Rows from block 5 of a small image embedding model, named by matrix and row number. Rows with one number belong to one channel. Each number is 200 + 40 x the weight over its row's rms, rounded and kept within 0 to 999. All counts start at 0. After the name is the row's rms in percent of the matrix's.
After each channel's rows are labels from the 100 images, of 14848, where the channel reaches its highest value: "peak at" is the part of the image that holds the peak. Only what is clearly more common there than usual is listed. The data: capsule endoscopy frames (Kvasir-Capsule). In brackets: how many of the 100.
# convs1: 3x3 conv (model.blocks.5.convs.1.weight, 128x128x3x3, each kernel summed), inputs 0-127
# convs2: expand pointwise conv (model.blocks.5.convs.2.weight, 512x128x1x1, transposed), outputs 0-255

convs1.123,101,95,133,180,205,223,194,225,259,121,155,107,219,195,186,154,245,211,188,140,182,115,189,223,203,204,210,151,270,181,174,172,217,147,206,140,210,250,251,190,155,137,178,246,184,219,213,215,170,218,228,244,85,160,160,203,228,146,235,141,225,217,204,93,218,152,151,139,202,236,224,187,191,197,209,223,245,146,179,189,203,132,238,196,189,128,208,222,250,188,233,192,191,148,189,195,228,147,138,130,201,182,159,211,259,206,181,224,199,183,202,89,176,235,191,177,199,191,158,155,214,177,218,169,177,208,200,159,228
convs2.123,079,203,205,157,150,199,186,200,258,198,205,191,216,192,167,259,182,303,208,228,227,200,195,178,204,197,251,199,208,203,190,201,239,205,285,160,278,156,85,228,201,208,267,117,225,200,197,301,197,218,164,208,245,225,175,199,198,165,253,190,163,212,173,196,210,106,239,252,182,170,201,274,202,152,86,213,277,178,196,211,262,193,226,212,195,229,219,194,183,226,185,311,218,193,275,162,242,225,267,166,200,199,246,216,227,198,200,245,233,207,194,157,134,228,185,203,236,202,269,202,181,194,167,274,246,215,208,213,226,157,175,208,248,204,223,203,205,155,229,217,227,200,212,226,200,202,203,229,168,193,213,201,216,185,178,157,232,236,220,228,233,207,204,120,184,207,201,191,234,286,202,131,183,197,150,112,195,207,239,225,205,212,286,200,267,195,191,202,131,231,167,79,194,207,211,314,170,140,206,200,145,215,210,201,192,304,247,203,210,95,212,204,182,217,79,200,221,223,190,181,99,160,234,195,169,190,202,205,201,231,202,187,188,188,220,141,246,217,108,217,202,240,332,221,196,163,184,217,200,194,99,200,191,186,170,196,199
peak at: top centre (54)

convs1.7,131,199,117,172,160,197,192,154,121,176,136,228,205,200,162,216,210,200,209,219,216,117,197,132,206,138,214,244,170,191,203,145,186,173,60,190,127,211,199,209,157,216,217,150,180,154,185,195,181,113,145,182,186,227,161,201,188,245,211,168,226,155,209,167,186,169,157,206,209,183,231,77,215,164,155,125,232,220,157,202,161,173,198,191,226,191,221,233,172,184,117,152,226,182,167,177,165,200,169,208,205,198,169,196,213,171,188,224,127,181,188,164,220,152,201,183,177,196,189,152,215,265,153,66,175,108,163,205,183
convs2.7,098,197,171,179,165,194,184,172,213,218,192,182,194,110,199,63,162,201,182,167,185,211,174,258,106,205,201,131,202,201,241,193,219,192,98,209,187,224,232,303,193,174,266,181,169,234,311,200,188,174,210,199,238,201,190,279,206,232,210,224,204,154,286,178,221,191,228,201,175,265,202,236,202,189,232,232,211,210,195,153,184,198,241,91,202,171,243,186,160,198,315,155,223,201,175,210,135,209,223,205,200,195,201,191,184,211,254,189,250,239,226,170,207,212,114,175,139,133,258,205,193,201,234,205,153,175,197,121,200,181,200,168,166,162,185,186,234,203,200,261,112,182,222,240,382,193,169,201,200,188,206,199,183,191,237,129,199,207,143,216,203,212,184,188,296,171,198,175,208,155,208,163,217,201,202,180,185,172,301,157,192,94,212,206,228,181,250,200,143,242,250,228,164,177,177,163,224,254,99,301,250,193,194,314,144,274,73,230,201,188,271,177,166,215,140,131,213,240,217,194,244,138,163,198,180,199,199,194,158,217,230,144,167,122,158,199,165,221,192,202,255,189,274,192,182,234,194,196,200,194,200,238,214,164,193,234,220
peak at: bottom right (85)

convs1.119,094,238,189,235,189,149,210,195,252,165,246,260,246,90,168,193,115,210,259,206,299,211,179,183,202,229,240,233,198,224,219,258,195,195,146,176,160,219,211,172,136,182,221,281,84,205,165,215,198,212,235,216,135,250,202,251,198,173,212,187,183,125,184,193,194,182,133,191,178,189,174,155,207,169,161,239,155,204,291,191,130,121,194,212,211,125,212,208,115,217,250,171,236,167,136,210,131,231,207,151,164,170,194,232,205,173,230,201,215,215,205,172,185,259,191,129,126,209,166,211,209,223,231,224,206,238,220,252,197
convs2.119,098,199,168,166,69,197,201,181,228,187,165,250,204,222,201,217,196,198,236,232,165,200,205,241,202,214,193,170,196,187,232,218,251,190,202,223,210,221,253,207,202,122,209,198,194,183,195,220,202,233,174,280,120,183,292,169,179,211,235,230,231,175,193,196,200,192,209,208,221,204,159,152,203,256,186,251,53,246,205,230,186,188,184,197,164,181,207,154,193,163,213,195,215,184,210,182,213,200,284,213,199,227,143,175,201,183,193,156,216,244,175,147,170,167,222,267,181,108,80,194,205,230,193,201,181,182,183,241,210,216,187,181,186,138,287,198,230,186,208,150,198,196,195,183,184,208,179,190,205,157,224,152,190,196,187,196,188,186,196,176,235,254,235,201,234,241,295,200,130,177,197,215,187,216,204,132,191,209,199,152,202,206,189,176,220,187,199,200,184,265,176,200,201,124,216,178,175,152,182,226,232,272,128,222,182,205,190,200,119,198,250,197,214,247,239,200,199,206,174,206,255,174,109,211,253,278,214,191,198,171,200,338,196,237,227,157,207,227,68,204,210,230,224,211,202,314,204,202,256,179,176,200,122,191,209,240,201
peak at: top right (34)

convs1.73,124,234,197,191,197,208,143,100,147,172,174,202,171,214,201,223,171,158,247,232,215,169,191,160,205,136,153,239,171,153,0,189,163,103,179,201,186,162,122,204,195,180,137,149,183,189,186,164,206,193,187,176,209,213,182,151,157,224,191,191,185,136,191,175,168,201,206,210,198,166,158,186,173,189,180,168,195,159,187,185,195,188,42,189,144,212,118,171,166,196,155,142,118,199,209,197,202,227,206,166,207,218,195,129,185,190,199,181,184,175,165,166,213,194,204,188,205,200,201,193,117,169,200,184,182,182,185,186,172
convs2.73,104,237,233,239,206,220,206,376,219,202,130,203,225,196,234,206,141,217,200,199,204,200,189,203,177,213,194,187,189,201,200,232,183,195,171,176,169,222,182,198,184,157,171,208,181,257,200,198,254,183,199,166,189,187,197,187,175,206,204,167,255,143,202,184,191,200,202,237,207,209,197,159,291,209,201,264,161,120,210,215,187,217,167,159,208,213,211,228,217,162,178,197,167,191,299,229,208,191,244,182,230,245,216,203,211,144,177,157,144,209,206,204,156,205,200,199,193,107,197,202,200,187,182,203,175,189,129,180,219,270,330,202,201,172,198,203,230,192,228,154,193,204,201,187,207,155,278,155,197,265,224,184,202,200,181,216,174,173,206,116,211,201,180,228,169,217,227,212,174,200,208,147,142,203,222,238,205,180,195,132,196,214,287,195,218,253,172,201,263,164,221,209,236,216,240,199,187,202,199,200,185,168,157,195,201,296,329,248,200,197,218,296,139,195,215,162,125,153,218,203,194,197,218,231,249,213,203,201,223,101,194,194,265,204,163,261,206,252,195,209,221,199,207,106,189,263,232,208,254,48,156,206,216,197,281,205,174
peak at: bottom right (27); bottom left (26)

convs1.120,070,204,154,174,213,109,211,161,249,209,222,220,199,172,161,173,187,181,215,198,171,229,177,204,194,240,176,243,133,139,71,168,129,149,191,171,165,213,145,210,171,191,214,195,156,167,203,165,190,153,164,157,219,178,126,175,165,153,191,229,193,124,199,214,186,172,199,128,182,142,145,228,190,211,141,224,178,200,166,220,220,220,155,161,186,66,167,233,171,206,199,132,168,193,137,134,179,163,105,194,175,190,206,182,207,202,143,199,190,243,166,201,164,160,147,228,134,159,159,131,110,169,160,203,173,172,208,175,162
convs2.120,103,191,191,256,191,138,246,186,209,174,196,203,63,130,250,202,128,199,173,243,177,201,205,204,162,192,179,139,191,207,189,192,199,205,198,200,207,225,227,165,199,141,187,271,185,161,179,143,190,204,220,257,244,200,221,201,343,225,222,172,186,161,215,162,137,154,167,217,262,203,197,187,203,281,199,193,229,196,197,207,226,212,199,152,201,216,179,198,259,211,196,178,213,191,186,185,277,172,280,215,209,198,195,152,121,178,178,227,200,223,214,180,183,184,195,200,216,243,212,236,161,152,206,250,211,191,229,150,197,180,135,188,166,210,166,173,124,182,154,236,199,229,215,123,183,224,207,215,224,260,211,235,195,237,207,210,189,186,152,202,270,266,196,175,220,181,248,211,193,192,195,218,199,193,227,181,330,197,199,186,100,235,181,191,162,184,210,147,216,240,194,225,201,229,71,142,153,121,225,192,240,259,124,200,177,198,192,215,235,203,199,254,174,180,220,225,0,232,194,194,206,201,149,224,207,171,196,266,194,242,202,202,283,164,215,176,179,170,38,300,206,201,293,199,141,160,125,213,258,212,117,219,201,229,252,190,219
peak at: top right (40)

convs1.68,112,171,161,193,154,189,125,172,185,217,182,169,162,215,112,224,207,182,162,205,198,163,216,151,206,144,217,167,54,171,207,202,232,152,185,224,141,205,203,190,226,251,169,127,198,135,177,185,193,151,133,123,207,185,174,222,117,186,226,192,212,195,172,216,210,190,236,207,192,204,224,217,175,146,28,175,271,203,197,178,185,183,175,156,198,248,241,213,171,126,195,241,200,221,271,213,190,159,233,230,209,198,135,166,237,165,111,195,196,201,180,185,258,187,205,212,258,202,136,186,188,163,158,181,232,179,202,150,155
convs2.68,091,205,171,198,223,213,140,170,186,194,200,344,229,258,217,120,209,238,195,179,200,196,193,220,213,202,165,213,223,201,209,187,189,214,187,201,184,195,156,244,176,281,129,204,275,208,258,279,233,283,178,258,229,178,262,275,212,227,235,201,153,157,209,122,196,311,263,268,191,212,190,242,170,190,175,154,214,168,199,129,206,184,206,199,134,297,215,281,231,201,241,204,191,200,207,196,195,192,196,250,178,166,209,205,193,133,142,231,242,181,182,200,204,76,228,251,207,136,279,240,145,250,146,193,175,203,187,137,122,243,199,199,233,207,198,176,227,174,212,209,199,152,199,242,335,269,132,238,171,194,190,174,194,243,202,191,191,233,197,189,158,198,209,228,188,213,195,182,200,187,206,190,209,233,184,138,215,216,243,231,196,185,198,186,217,222,203,201,168,218,217,181,165,237,173,185,211,171,144,190,143,170,190,167,196,169,200,189,189,204,213,207,195,208,164,150,220,192,207,186,201,203,252,199,264,191,188,245,35,191,196,188,159,230,158,126,162,163,239,207,246,145,221,210,174,265,199,201,193,223,226,204,215,166,210,185,139
peak at: top centre (46)

convs1.79,088,177,187,192,250,130,233,135,252,207,211,195,143,149,162,212,214,204,136,188,176,134,181,172,158,216,224,203,209,146,205,200,237,226,185,246,215,177,193,180,228,254,179,229,204,192,182,215,194,130,214,173,132,185,185,222,208,138,209,144,214,176,164,236,190,110,216,203,195,183,191,171,111,171,173,175,211,83,172,160,194,166,173,201,164,199,206,192,131,125,234,241,194,154,158,161,153,208,192,175,163,139,139,239,189,214,197,170,176,306,288,214,301,181,195,125,183,190,115,189,230,105,187,180,220,190,241,166,237
convs2.79,094,195,175,236,207,201,181,219,196,191,215,216,205,197,200,204,195,292,175,205,145,209,205,180,222,234,176,129,154,199,232,178,172,173,223,224,138,197,211,182,232,204,199,162,201,198,141,258,211,238,181,182,198,202,137,98,180,152,296,180,160,186,194,193,187,147,201,199,203,168,174,200,204,239,192,136,144,239,194,166,147,196,232,180,205,274,261,203,110,200,175,232,216,197,117,202,189,216,245,179,232,184,180,216,213,171,237,165,190,167,202,202,179,207,188,84,204,137,187,268,230,191,188,196,144,166,187,233,195,239,244,205,174,223,204,222,201,189,225,218,209,176,202,152,188,219,197,238,194,200,192,230,237,217,189,212,212,181,188,187,285,293,229,197,199,207,159,226,203,208,107,267,202,167,176,202,333,216,143,156,203,194,199,213,146,221,117,200,197,172,183,150,257,160,209,223,165,208,276,86,182,388,229,208,130,143,234,199,276,182,339,236,200,170,204,198,140,188,212,210,202,182,139,200,147,182,204,314,185,223,205,206,214,188,135,178,220,167,40,245,177,278,220,202,233,116,172,190,216,141,157,221,95,266,183,208,249
peak at: top centre (28)

convs1.125,081,231,206,202,152,269,131,203,179,107,140,173,174,208,220,194,165,234,224,226,220,219,194,202,186,193,166,266,215,185,203,207,171,168,161,185,112,264,249,197,206,117,166,181,191,162,130,212,183,170,228,182,76,217,165,208,170,126,204,214,182,169,192,131,188,165,131,248,208,192,195,182,213,100,184,103,146,189,218,169,184,74,226,192,233,206,199,204,231,147,223,194,223,191,111,199,204,253,153,160,175,205,137,221,193,178,161,149,210,131,143,151,168,237,198,202,160,227,161,197,171,210,219,180,159,220,181,178,192
convs2.125,108,189,209,216,164,189,114,184,198,202,193,228,213,219,192,177,218,192,189,236,178,200,212,199,127,236,284,221,186,146,273,203,181,191,216,203,203,200,195,199,164,201,277,196,183,200,219,201,185,208,131,202,158,155,262,154,268,177,212,144,216,171,201,166,181,195,196,196,334,187,197,199,229,200,201,206,181,209,255,170,199,227,194,222,243,193,190,161,178,177,205,190,214,201,204,196,207,176,204,219,254,210,190,188,203,227,174,187,154,202,139,85,136,199,198,188,238,210,114,206,206,243,122,169,172,193,237,194,202,206,197,158,181,175,266,199,202,190,193,203,203,155,197,118,194,194,123,216,169,209,160,175,132,214,175,314,315,171,191,106,265,196,195,273,211,216,183,118,135,195,200,194,187,213,283,85,236,163,208,148,205,225,247,202,246,209,156,203,201,198,92,241,184,172,198,197,165,203,159,216,204,193,173,217,167,203,219,218,246,175,245,183,196,290,163,200,117,203,228,217,159,150,175,214,319,166,198,199,193,181,195,234,205,217,193,141,150,208,211,88,185,226,200,204,136,205,224,193,244,189,200,215,191,219,198,151,170
peak at: bottom left (27)

convs1.65,114,223,192,197,143,182,178,198,191,249,141,258,162,216,194,249,215,158,201,198,217,154,215,156,162,202,201,287,62,205,195,175,279,175,88,215,18,194,182,179,210,198,232,152,212,191,214,244,196,172,94,178,135,194,182,207,128,177,192,212,241,213,166,236,201,178,213,190,208,203,205,201,190,131,186,152,229,203,192,189,192,231,177,142,181,209,233,178,171,180,182,144,248,169,237,219,165,203,175,206,191,192,192,173,226,200,170,195,152,180,149,127,244,169,185,188,204,194,201,190,195,208,174,99,210,173,254,200,126
convs2.65,102,201,203,197,199,126,229,191,129,146,177,82,243,178,204,210,195,200,217,184,200,197,186,195,196,212,204,145,213,210,225,187,275,131,130,199,127,219,188,219,210,218,319,207,183,208,219,278,266,247,196,198,327,201,236,166,162,337,224,207,213,206,347,187,229,286,236,186,171,236,201,210,214,142,202,214,197,193,191,204,158,208,216,170,199,275,207,340,204,206,209,149,158,203,200,205,201,170,226,197,193,192,210,199,194,208,295,220,201,184,179,208,269,232,199,204,182,158,206,200,123,192,196,145,179,157,205,161,143,208,264,201,188,72,171,290,199,277,242,220,172,237,260,226,279,221,214,214,146,200,206,173,198,240,205,195,209,200,198,207,162,190,184,214,162,256,213,191,115,189,193,173,215,203,119,205,231,204,238,177,230,157,192,206,192,236,165,179,215,217,204,198,162,216,203,158,227,225,191,203,164,182,203,139,105,286,115,196,111,203,202,165,198,241,173,188,132,132,207,161,116,237,186,197,204,205,200,202,109,207,203,155,193,115,200,138,161,205,243,221,190,149,264,251,207,208,220,178,184,197,218,182,155,167,137,264,191
peak at: bottom left (32); bottom right (25)

convs1.27,103,154,188,212,210,173,216,197,201,235,166,125,181,211,157,176,230,161,174,175,184,189,187,130,181,180,181,112,121,194,208,213,272,177,164,257,157,111,178,169,219,244,198,130,235,178,230,172,195,143,120,187,223,142,197,207,178,137,202,169,229,205,127,222,190,185,231,215,200,167,165,214,192,140,201,204,231,181,182,169,182,201,143,101,158,216,208,219,154,186,194,226,168,221,228,175,141,107,203,201,167,191,142,118,207,188,85,165,161,248,208,211,228,167,207,198,194,180,120,192,188,71,178,162,233,184,242,168,155
convs2.27,087,174,207,187,227,145,214,200,179,192,192,200,232,191,208,193,208,233,220,152,201,199,292,228,194,206,234,186,200,185,219,197,175,214,200,193,191,198,96,208,219,215,214,296,200,207,158,259,227,300,173,221,242,199,177,82,14,193,211,204,248,202,196,199,209,193,227,205,183,219,205,168,206,178,261,118,139,149,191,252,195,190,200,124,207,193,301,245,199,195,187,226,161,160,194,189,196,172,228,190,247,180,177,236,214,184,284,245,197,182,85,214,208,164,184,196,189,109,214,217,154,248,170,166,201,194,166,236,180,193,217,228,149,195,187,213,226,224,197,182,232,189,153,153,212,185,187,194,180,180,208,194,245,196,253,212,242,217,228,152,308,203,199,249,174,260,193,198,199,180,171,208,227,226,166,210,192,239,234,173,212,177,195,191,199,311,85,192,244,239,173,355,199,210,193,198,256,163,257,199,192,168,174,186,159,219,165,198,170,235,320,168,200,199,183,200,183,148,111,230,358,211,203,189,232,204,143,246,185,205,192,199,200,271,131,186,205,177,166,225,194,312,306,198,111,242,259,199,211,246,184,209,169,195,229,204,200
peak at: top centre (33)

convs1.21,101,181,156,183,143,188,228,193,150,61,258,125,223,207,190,151,187,228,212,200,170,195,171,115,182,235,97,209,234,170,140,197,152,109,152,156,209,206,190,207,173,205,176,182,167,192,165,169,186,73,186,201,200,192,182,192,193,193,216,180,191,165,211,92,240,159,187,142,181,205,134,146,216,156,192,213,208,221,185,209,227,188,234,203,200,140,159,221,266,226,198,162,184,233,200,119,190,196,139,161,160,160,190,191,204,221,87,208,160,170,240,143,220,198,175,187,158,193,203,165,147,250,184,175,162,141,217,210,179
convs2.21,097,199,206,201,218,200,245,158,217,187,191,229,201,111,207,191,180,192,194,286,140,200,214,279,196,183,182,241,183,167,204,203,168,200,216,184,328,212,186,175,225,211,210,230,217,207,176,189,209,107,189,244,247,156,200,200,297,204,217,196,203,207,346,91,166,187,188,237,222,164,189,278,206,241,217,220,220,169,176,157,182,227,243,190,167,201,193,179,192,216,202,245,196,246,207,159,216,198,205,186,217,194,202,200,201,168,219,207,235,183,180,165,228,153,200,249,199,212,297,213,146,214,202,247,142,200,197,125,237,192,200,184,237,325,196,253,207,205,194,215,198,259,199,192,203,187,194,205,226,197,241,198,152,298,234,199,205,199,198,211,293,333,210,166,229,180,175,194,203,205,89,180,203,199,195,151,198,233,215,200,169,112,183,209,199,154,251,190,181,240,210,189,181,177,182,229,201,127,198,192,239,329,207,183,160,199,198,217,193,199,208,200,161,183,198,209,181,229,202,232,122,189,232,184,182,221,190,245,188,240,143,214,251,169,222,205,216,140,125,222,188,234,267,209,152,171,156,195,174,218,170,206,200,189,199,165,228
peak at: top centre (32)

convs1.111,101,168,163,178,140,238,191,174,59,189,159,178,230,228,116,191,181,185,193,168,213,190,256,222,233,153,204,231,197,221,172,164,179,152,202,162,208,213,159,239,155,155,181,63,221,190,133,164,222,206,176,174,210,207,157,196,173,206,146,202,184,191,221,171,154,234,187,214,246,169,246,154,189,217,166,118,156,182,174,128,195,192,200,173,232,195,149,191,206,218,128,183,167,129,198,230,251,219,173,221,261,227,172,108,202,137,150,229,177,65,174,210,132,165,229,192,193,200,222,187,142,165,201,172,149,191,162,198,181
convs2.111,099,225,182,200,215,176,199,376,181,231,159,180,280,171,297,205,178,200,184,200,198,195,242,188,156,232,185,160,163,135,220,200,204,149,175,207,96,203,188,200,199,190,170,225,191,206,205,182,242,159,200,103,202,180,188,221,198,239,271,187,211,154,201,216,233,201,215,134,222,295,211,171,241,213,192,219,196,191,182,233,183,218,178,190,258,213,216,231,227,148,142,222,142,227,252,207,167,164,310,213,231,229,304,215,202,124,254,213,159,207,243,253,181,249,191,166,97,169,231,209,187,202,123,179,198,165,98,201,228,267,263,167,182,191,240,239,190,249,285,167,197,206,200,224,244,154,237,118,206,211,253,117,200,209,201,195,214,198,238,125,49,194,166,249,200,198,247,212,186,197,143,204,143,228,171,143,200,178,198,160,216,188,289,197,226,199,199,237,324,213,206,184,185,225,296,201,249,227,225,201,223,200,205,174,138,262,114,204,144,205,250,201,247,191,263,189,181,189,215,141,170,178,199,210,185,204,217,245,198,157,196,168,201,155,154,183,185,271,192,214,244,175,198,203,157,150,195,202,214,123,202,228,219,188,234,215,144
peak at: bottom right (49)

convs1.86,080,194,182,197,143,179,112,184,113,169,157,174,160,203,175,204,196,213,187,211,185,132,210,201,175,140,182,258,211,173,146,163,140,167,177,102,197,160,167,192,189,142,261,49,199,187,74,161,204,200,207,191,153,185,123,186,121,227,177,187,210,142,239,178,198,179,224,219,180,185,220,161,210,217,200,135,153,180,201,139,206,202,211,207,209,224,126,184,201,191,93,179,208,150,209,211,218,204,194,183,221,192,209,140,207,187,203,173,180,89,167,219,201,199,203,114,211,211,173,200,144,187,223,190,142,190,154,204,194
convs2.86,101,239,198,175,206,207,214,207,255,163,197,188,196,222,225,214,196,192,216,192,193,201,251,213,150,169,151,146,166,192,206,202,185,193,205,211,205,225,188,188,198,211,190,259,210,118,219,184,263,202,147,189,228,126,177,208,264,290,240,218,240,180,352,185,165,115,200,245,201,192,201,172,241,292,67,203,195,183,173,217,185,198,128,194,207,293,204,199,268,195,183,193,168,242,189,192,230,109,314,211,228,244,199,212,202,163,200,112,198,198,191,201,198,255,139,210,174,222,194,237,122,200,152,205,144,199,193,215,199,220,196,136,213,171,195,200,165,221,225,194,84,242,260,224,197,170,221,214,200,200,260,200,197,212,144,191,227,200,209,139,194,202,227,210,261,9,200,200,190,199,186,166,178,240,222,181,209,214,179,204,208,241,226,277,235,206,190,199,215,211,218,235,105,192,239,196,199,176,217,238,194,220,183,186,125,180,169,198,163,278,288,212,181,214,220,144,135,195,162,120,182,185,226,235,177,175,199,211,267,145,176,228,191,125,171,182,187,198,197,202,196,175,199,178,182,205,191,201,210,267,195,220,265,259,223,190,205
peak at: top right (89)

convs1.18,143,208,205,88,187,205,203,201,201,186,209,211,191,198,188,216,210,196,202,194,224,190,220,150,166,204,200,214,190,211,191,51,196,183,134,209,175,197,195,207,183,176,217,208,210,195,195,194,196,191,115,215,192,208,204,149,163,218,195,205,220,208,162,172,158,187,164,214,195,203,195,214,202,135,198,158,171,194,33,166,186,204,187,162,207,206,181,192,160,184,208,196,202,199,176,147,209,198,201,225,207,207,212,184,171,180,190,195,78,185,156,202,198,116,209,180,188,165,201,207,199,222,77,52,191,39,181,238,169
convs2.18,095,202,225,161,182,120,217,181,197,233,184,156,198,96,199,84,210,285,189,127,169,201,215,306,170,202,215,126,190,181,206,212,226,177,167,202,164,203,194,292,207,182,204,183,117,234,206,294,170,199,197,196,205,235,203,143,152,303,223,201,219,199,147,212,218,191,252,192,172,244,176,175,211,134,188,257,198,218,195,290,182,194,213,181,200,126,287,205,199,191,207,194,184,197,199,172,200,181,208,167,200,207,196,193,227,219,237,192,258,220,206,225,146,229,155,165,137,125,200,203,192,197,244,208,194,197,165,140,256,166,216,189,140,83,194,203,217,208,189,211,177,196,231,167,312,148,198,191,202,121,197,226,237,203,164,188,207,196,193,201,148,245,163,201,284,196,201,214,192,181,93,170,179,199,185,211,182,155,312,41,390,148,200,192,199,162,200,209,192,245,187,180,182,190,204,166,194,207,200,206,262,201,197,259,201,226,190,212,114,141,222,172,220,205,192,200,200,199,194,210,242,215,61,216,216,226,195,195,202,206,199,153,205,74,199,196,200,197,199,201,273,240,201,198,199,202,209,183,186,176,186,199,264,205,181,249,214
peak at: top right (58)

convs1.43,116,196,166,176,118,167,192,195,84,156,215,163,145,184,171,140,229,199,193,249,188,222,183,127,187,185,193,182,115,153,201,192,146,158,146,235,85,179,198,200,214,204,214,164,194,170,177,162,203,117,175,171,143,192,99,214,150,174,257,241,181,159,197,137,266,163,199,189,161,201,223,195,143,182,115,144,197,155,194,186,194,154,227,185,207,196,136,230,246,222,182,219,256,262,131,225,177,181,237,188,195,179,155,149,211,140,130,216,207,203,216,196,239,188,195,213,144,248,252,153,124,216,187,172,152,203,197,211,170
convs2.43,091,216,187,220,221,239,210,236,207,229,196,197,219,241,250,188,192,189,177,167,254,199,176,199,148,219,186,220,200,273,207,169,165,219,219,193,123,249,207,259,202,208,319,205,209,219,208,162,170,199,192,214,214,125,174,228,297,136,192,190,205,195,227,197,173,159,200,325,203,153,207,265,223,223,202,223,274,127,220,206,207,202,255,200,201,192,222,252,247,191,208,182,199,111,199,235,170,173,216,199,197,189,197,237,174,98,200,245,313,193,176,148,220,118,193,150,165,219,200,180,213,189,202,158,186,200,213,196,200,181,163,266,199,235,241,203,203,199,198,244,164,170,235,246,202,221,143,211,199,208,165,179,266,217,222,134,200,220,199,195,198,232,184,180,261,110,191,218,218,222,197,206,239,224,179,225,285,163,254,262,198,94,193,215,277,127,272,205,196,247,260,56,178,134,190,220,252,202,117,215,128,198,184,193,203,223,165,199,200,195,195,198,200,213,73,191,170,207,213,145,182,203,165,214,145,184,218,219,176,276,172,201,173,198,203,202,150,234,208,319,168,198,175,211,139,181,207,215,184,209,246,264,195,204,202,201,200
peak at: top centre (31)

convs1.108,079,167,120,181,201,101,232,201,213,153,170,151,185,120,113,163,203,234,168,213,169,182,179,160,177,250,186,170,188,171,83,174,180,213,115,183,136,178,180,237,163,199,183,241,188,205,224,190,210,158,149,231,235,188,161,191,192,148,226,175,181,207,161,187,194,231,237,121,162,168,133,178,167,185,144,278,196,178,180,216,155,188,128,177,163,154,159,218,194,251,237,186,147,210,197,161,141,178,138,188,165,201,182,182,205,165,150,232,166,239,205,166,182,142,215,251,138,177,211,94,195,170,163,160,218,165,286,238,162
convs2.108,093,201,177,152,242,164,223,164,243,131,202,197,124,198,191,197,189,146,192,260,140,203,218,251,200,220,177,196,185,171,264,209,203,207,221,190,234,200,163,211,231,215,307,184,199,177,195,205,172,127,103,253,141,177,207,170,324,204,234,200,180,181,219,174,166,189,209,316,259,207,201,239,218,198,168,216,228,203,200,216,240,193,216,171,199,214,195,182,193,229,201,205,244,182,202,165,156,221,204,220,231,196,229,190,141,275,159,208,223,190,155,200,176,182,188,247,202,164,213,253,197,196,202,341,179,184,269,172,214,185,154,313,207,227,172,246,140,202,193,282,156,237,140,129,207,202,238,217,199,179,229,199,210,332,162,224,206,217,163,214,200,205,188,53,199,201,229,174,228,221,132,203,212,231,118,182,250,193,227,193,160,181,200,196,163,168,182,118,175,248,205,153,208,198,166,221,194,135,205,159,218,249,148,185,197,222,186,243,208,176,190,215,162,222,253,284,170,241,187,231,149,190,201,208,232,177,191,345,198,203,119,223,197,215,225,134,148,150,126,201,187,272,202,217,193,113,166,205,218,196,193,191,190,181,200,168,250
peak at: top centre (51)

convs1.31,114,257,158,209,144,208,258,214,57,156,257,219,210,192,194,178,186,165,248,265,231,189,231,164,198,197,208,222,148,183,215,207,103,270,192,239,200,190,177,211,192,210,236,152,230,194,59,150,205,109,149,143,200,246,202,182,181,190,219,234,216,180,215,152,241,141,201,214,211,205,211,151,174,190,185,208,232,123,203,93,191,140,232,178,244,178,187,229,217,223,109,199,236,233,161,182,225,236,205,206,223,181,141,134,142,108,204,203,181,228,230,202,186,127,198,203,151,218,221,191,206,235,199,195,185,188,233,183,195
convs2.31,101,205,168,182,158,203,213,226,207,288,189,168,187,179,247,188,101,200,181,180,285,200,200,223,154,168,130,185,225,186,228,199,199,180,175,217,180,200,199,202,196,184,199,141,195,187,207,185,212,200,134,198,218,60,192,224,279,219,210,198,226,171,255,200,154,209,222,316,223,228,215,283,217,256,203,215,178,123,189,204,309,318,138,269,200,200,77,242,174,161,195,228,185,198,220,211,138,182,218,218,204,209,200,179,197,158,191,217,233,224,177,135,205,214,209,187,122,196,199,203,172,219,221,199,190,169,223,190,190,237,200,297,223,118,222,175,201,269,168,197,200,196,213,218,194,118,199,178,178,201,207,183,203,205,216,200,184,192,206,203,202,209,195,204,285,171,192,186,197,191,197,202,193,220,180,197,171,219,194,181,76,151,201,232,209,140,207,212,214,202,268,105,139,184,299,187,294,200,201,201,201,194,181,126,193,239,135,216,164,221,200,179,196,209,192,163,124,183,260,190,183,152,191,195,175,195,132,215,170,174,200,223,193,187,219,202,198,251,177,216,271,190,180,188,140,157,200,225,211,126,231,248,182,185,205,198,173
peak at: bottom right (79)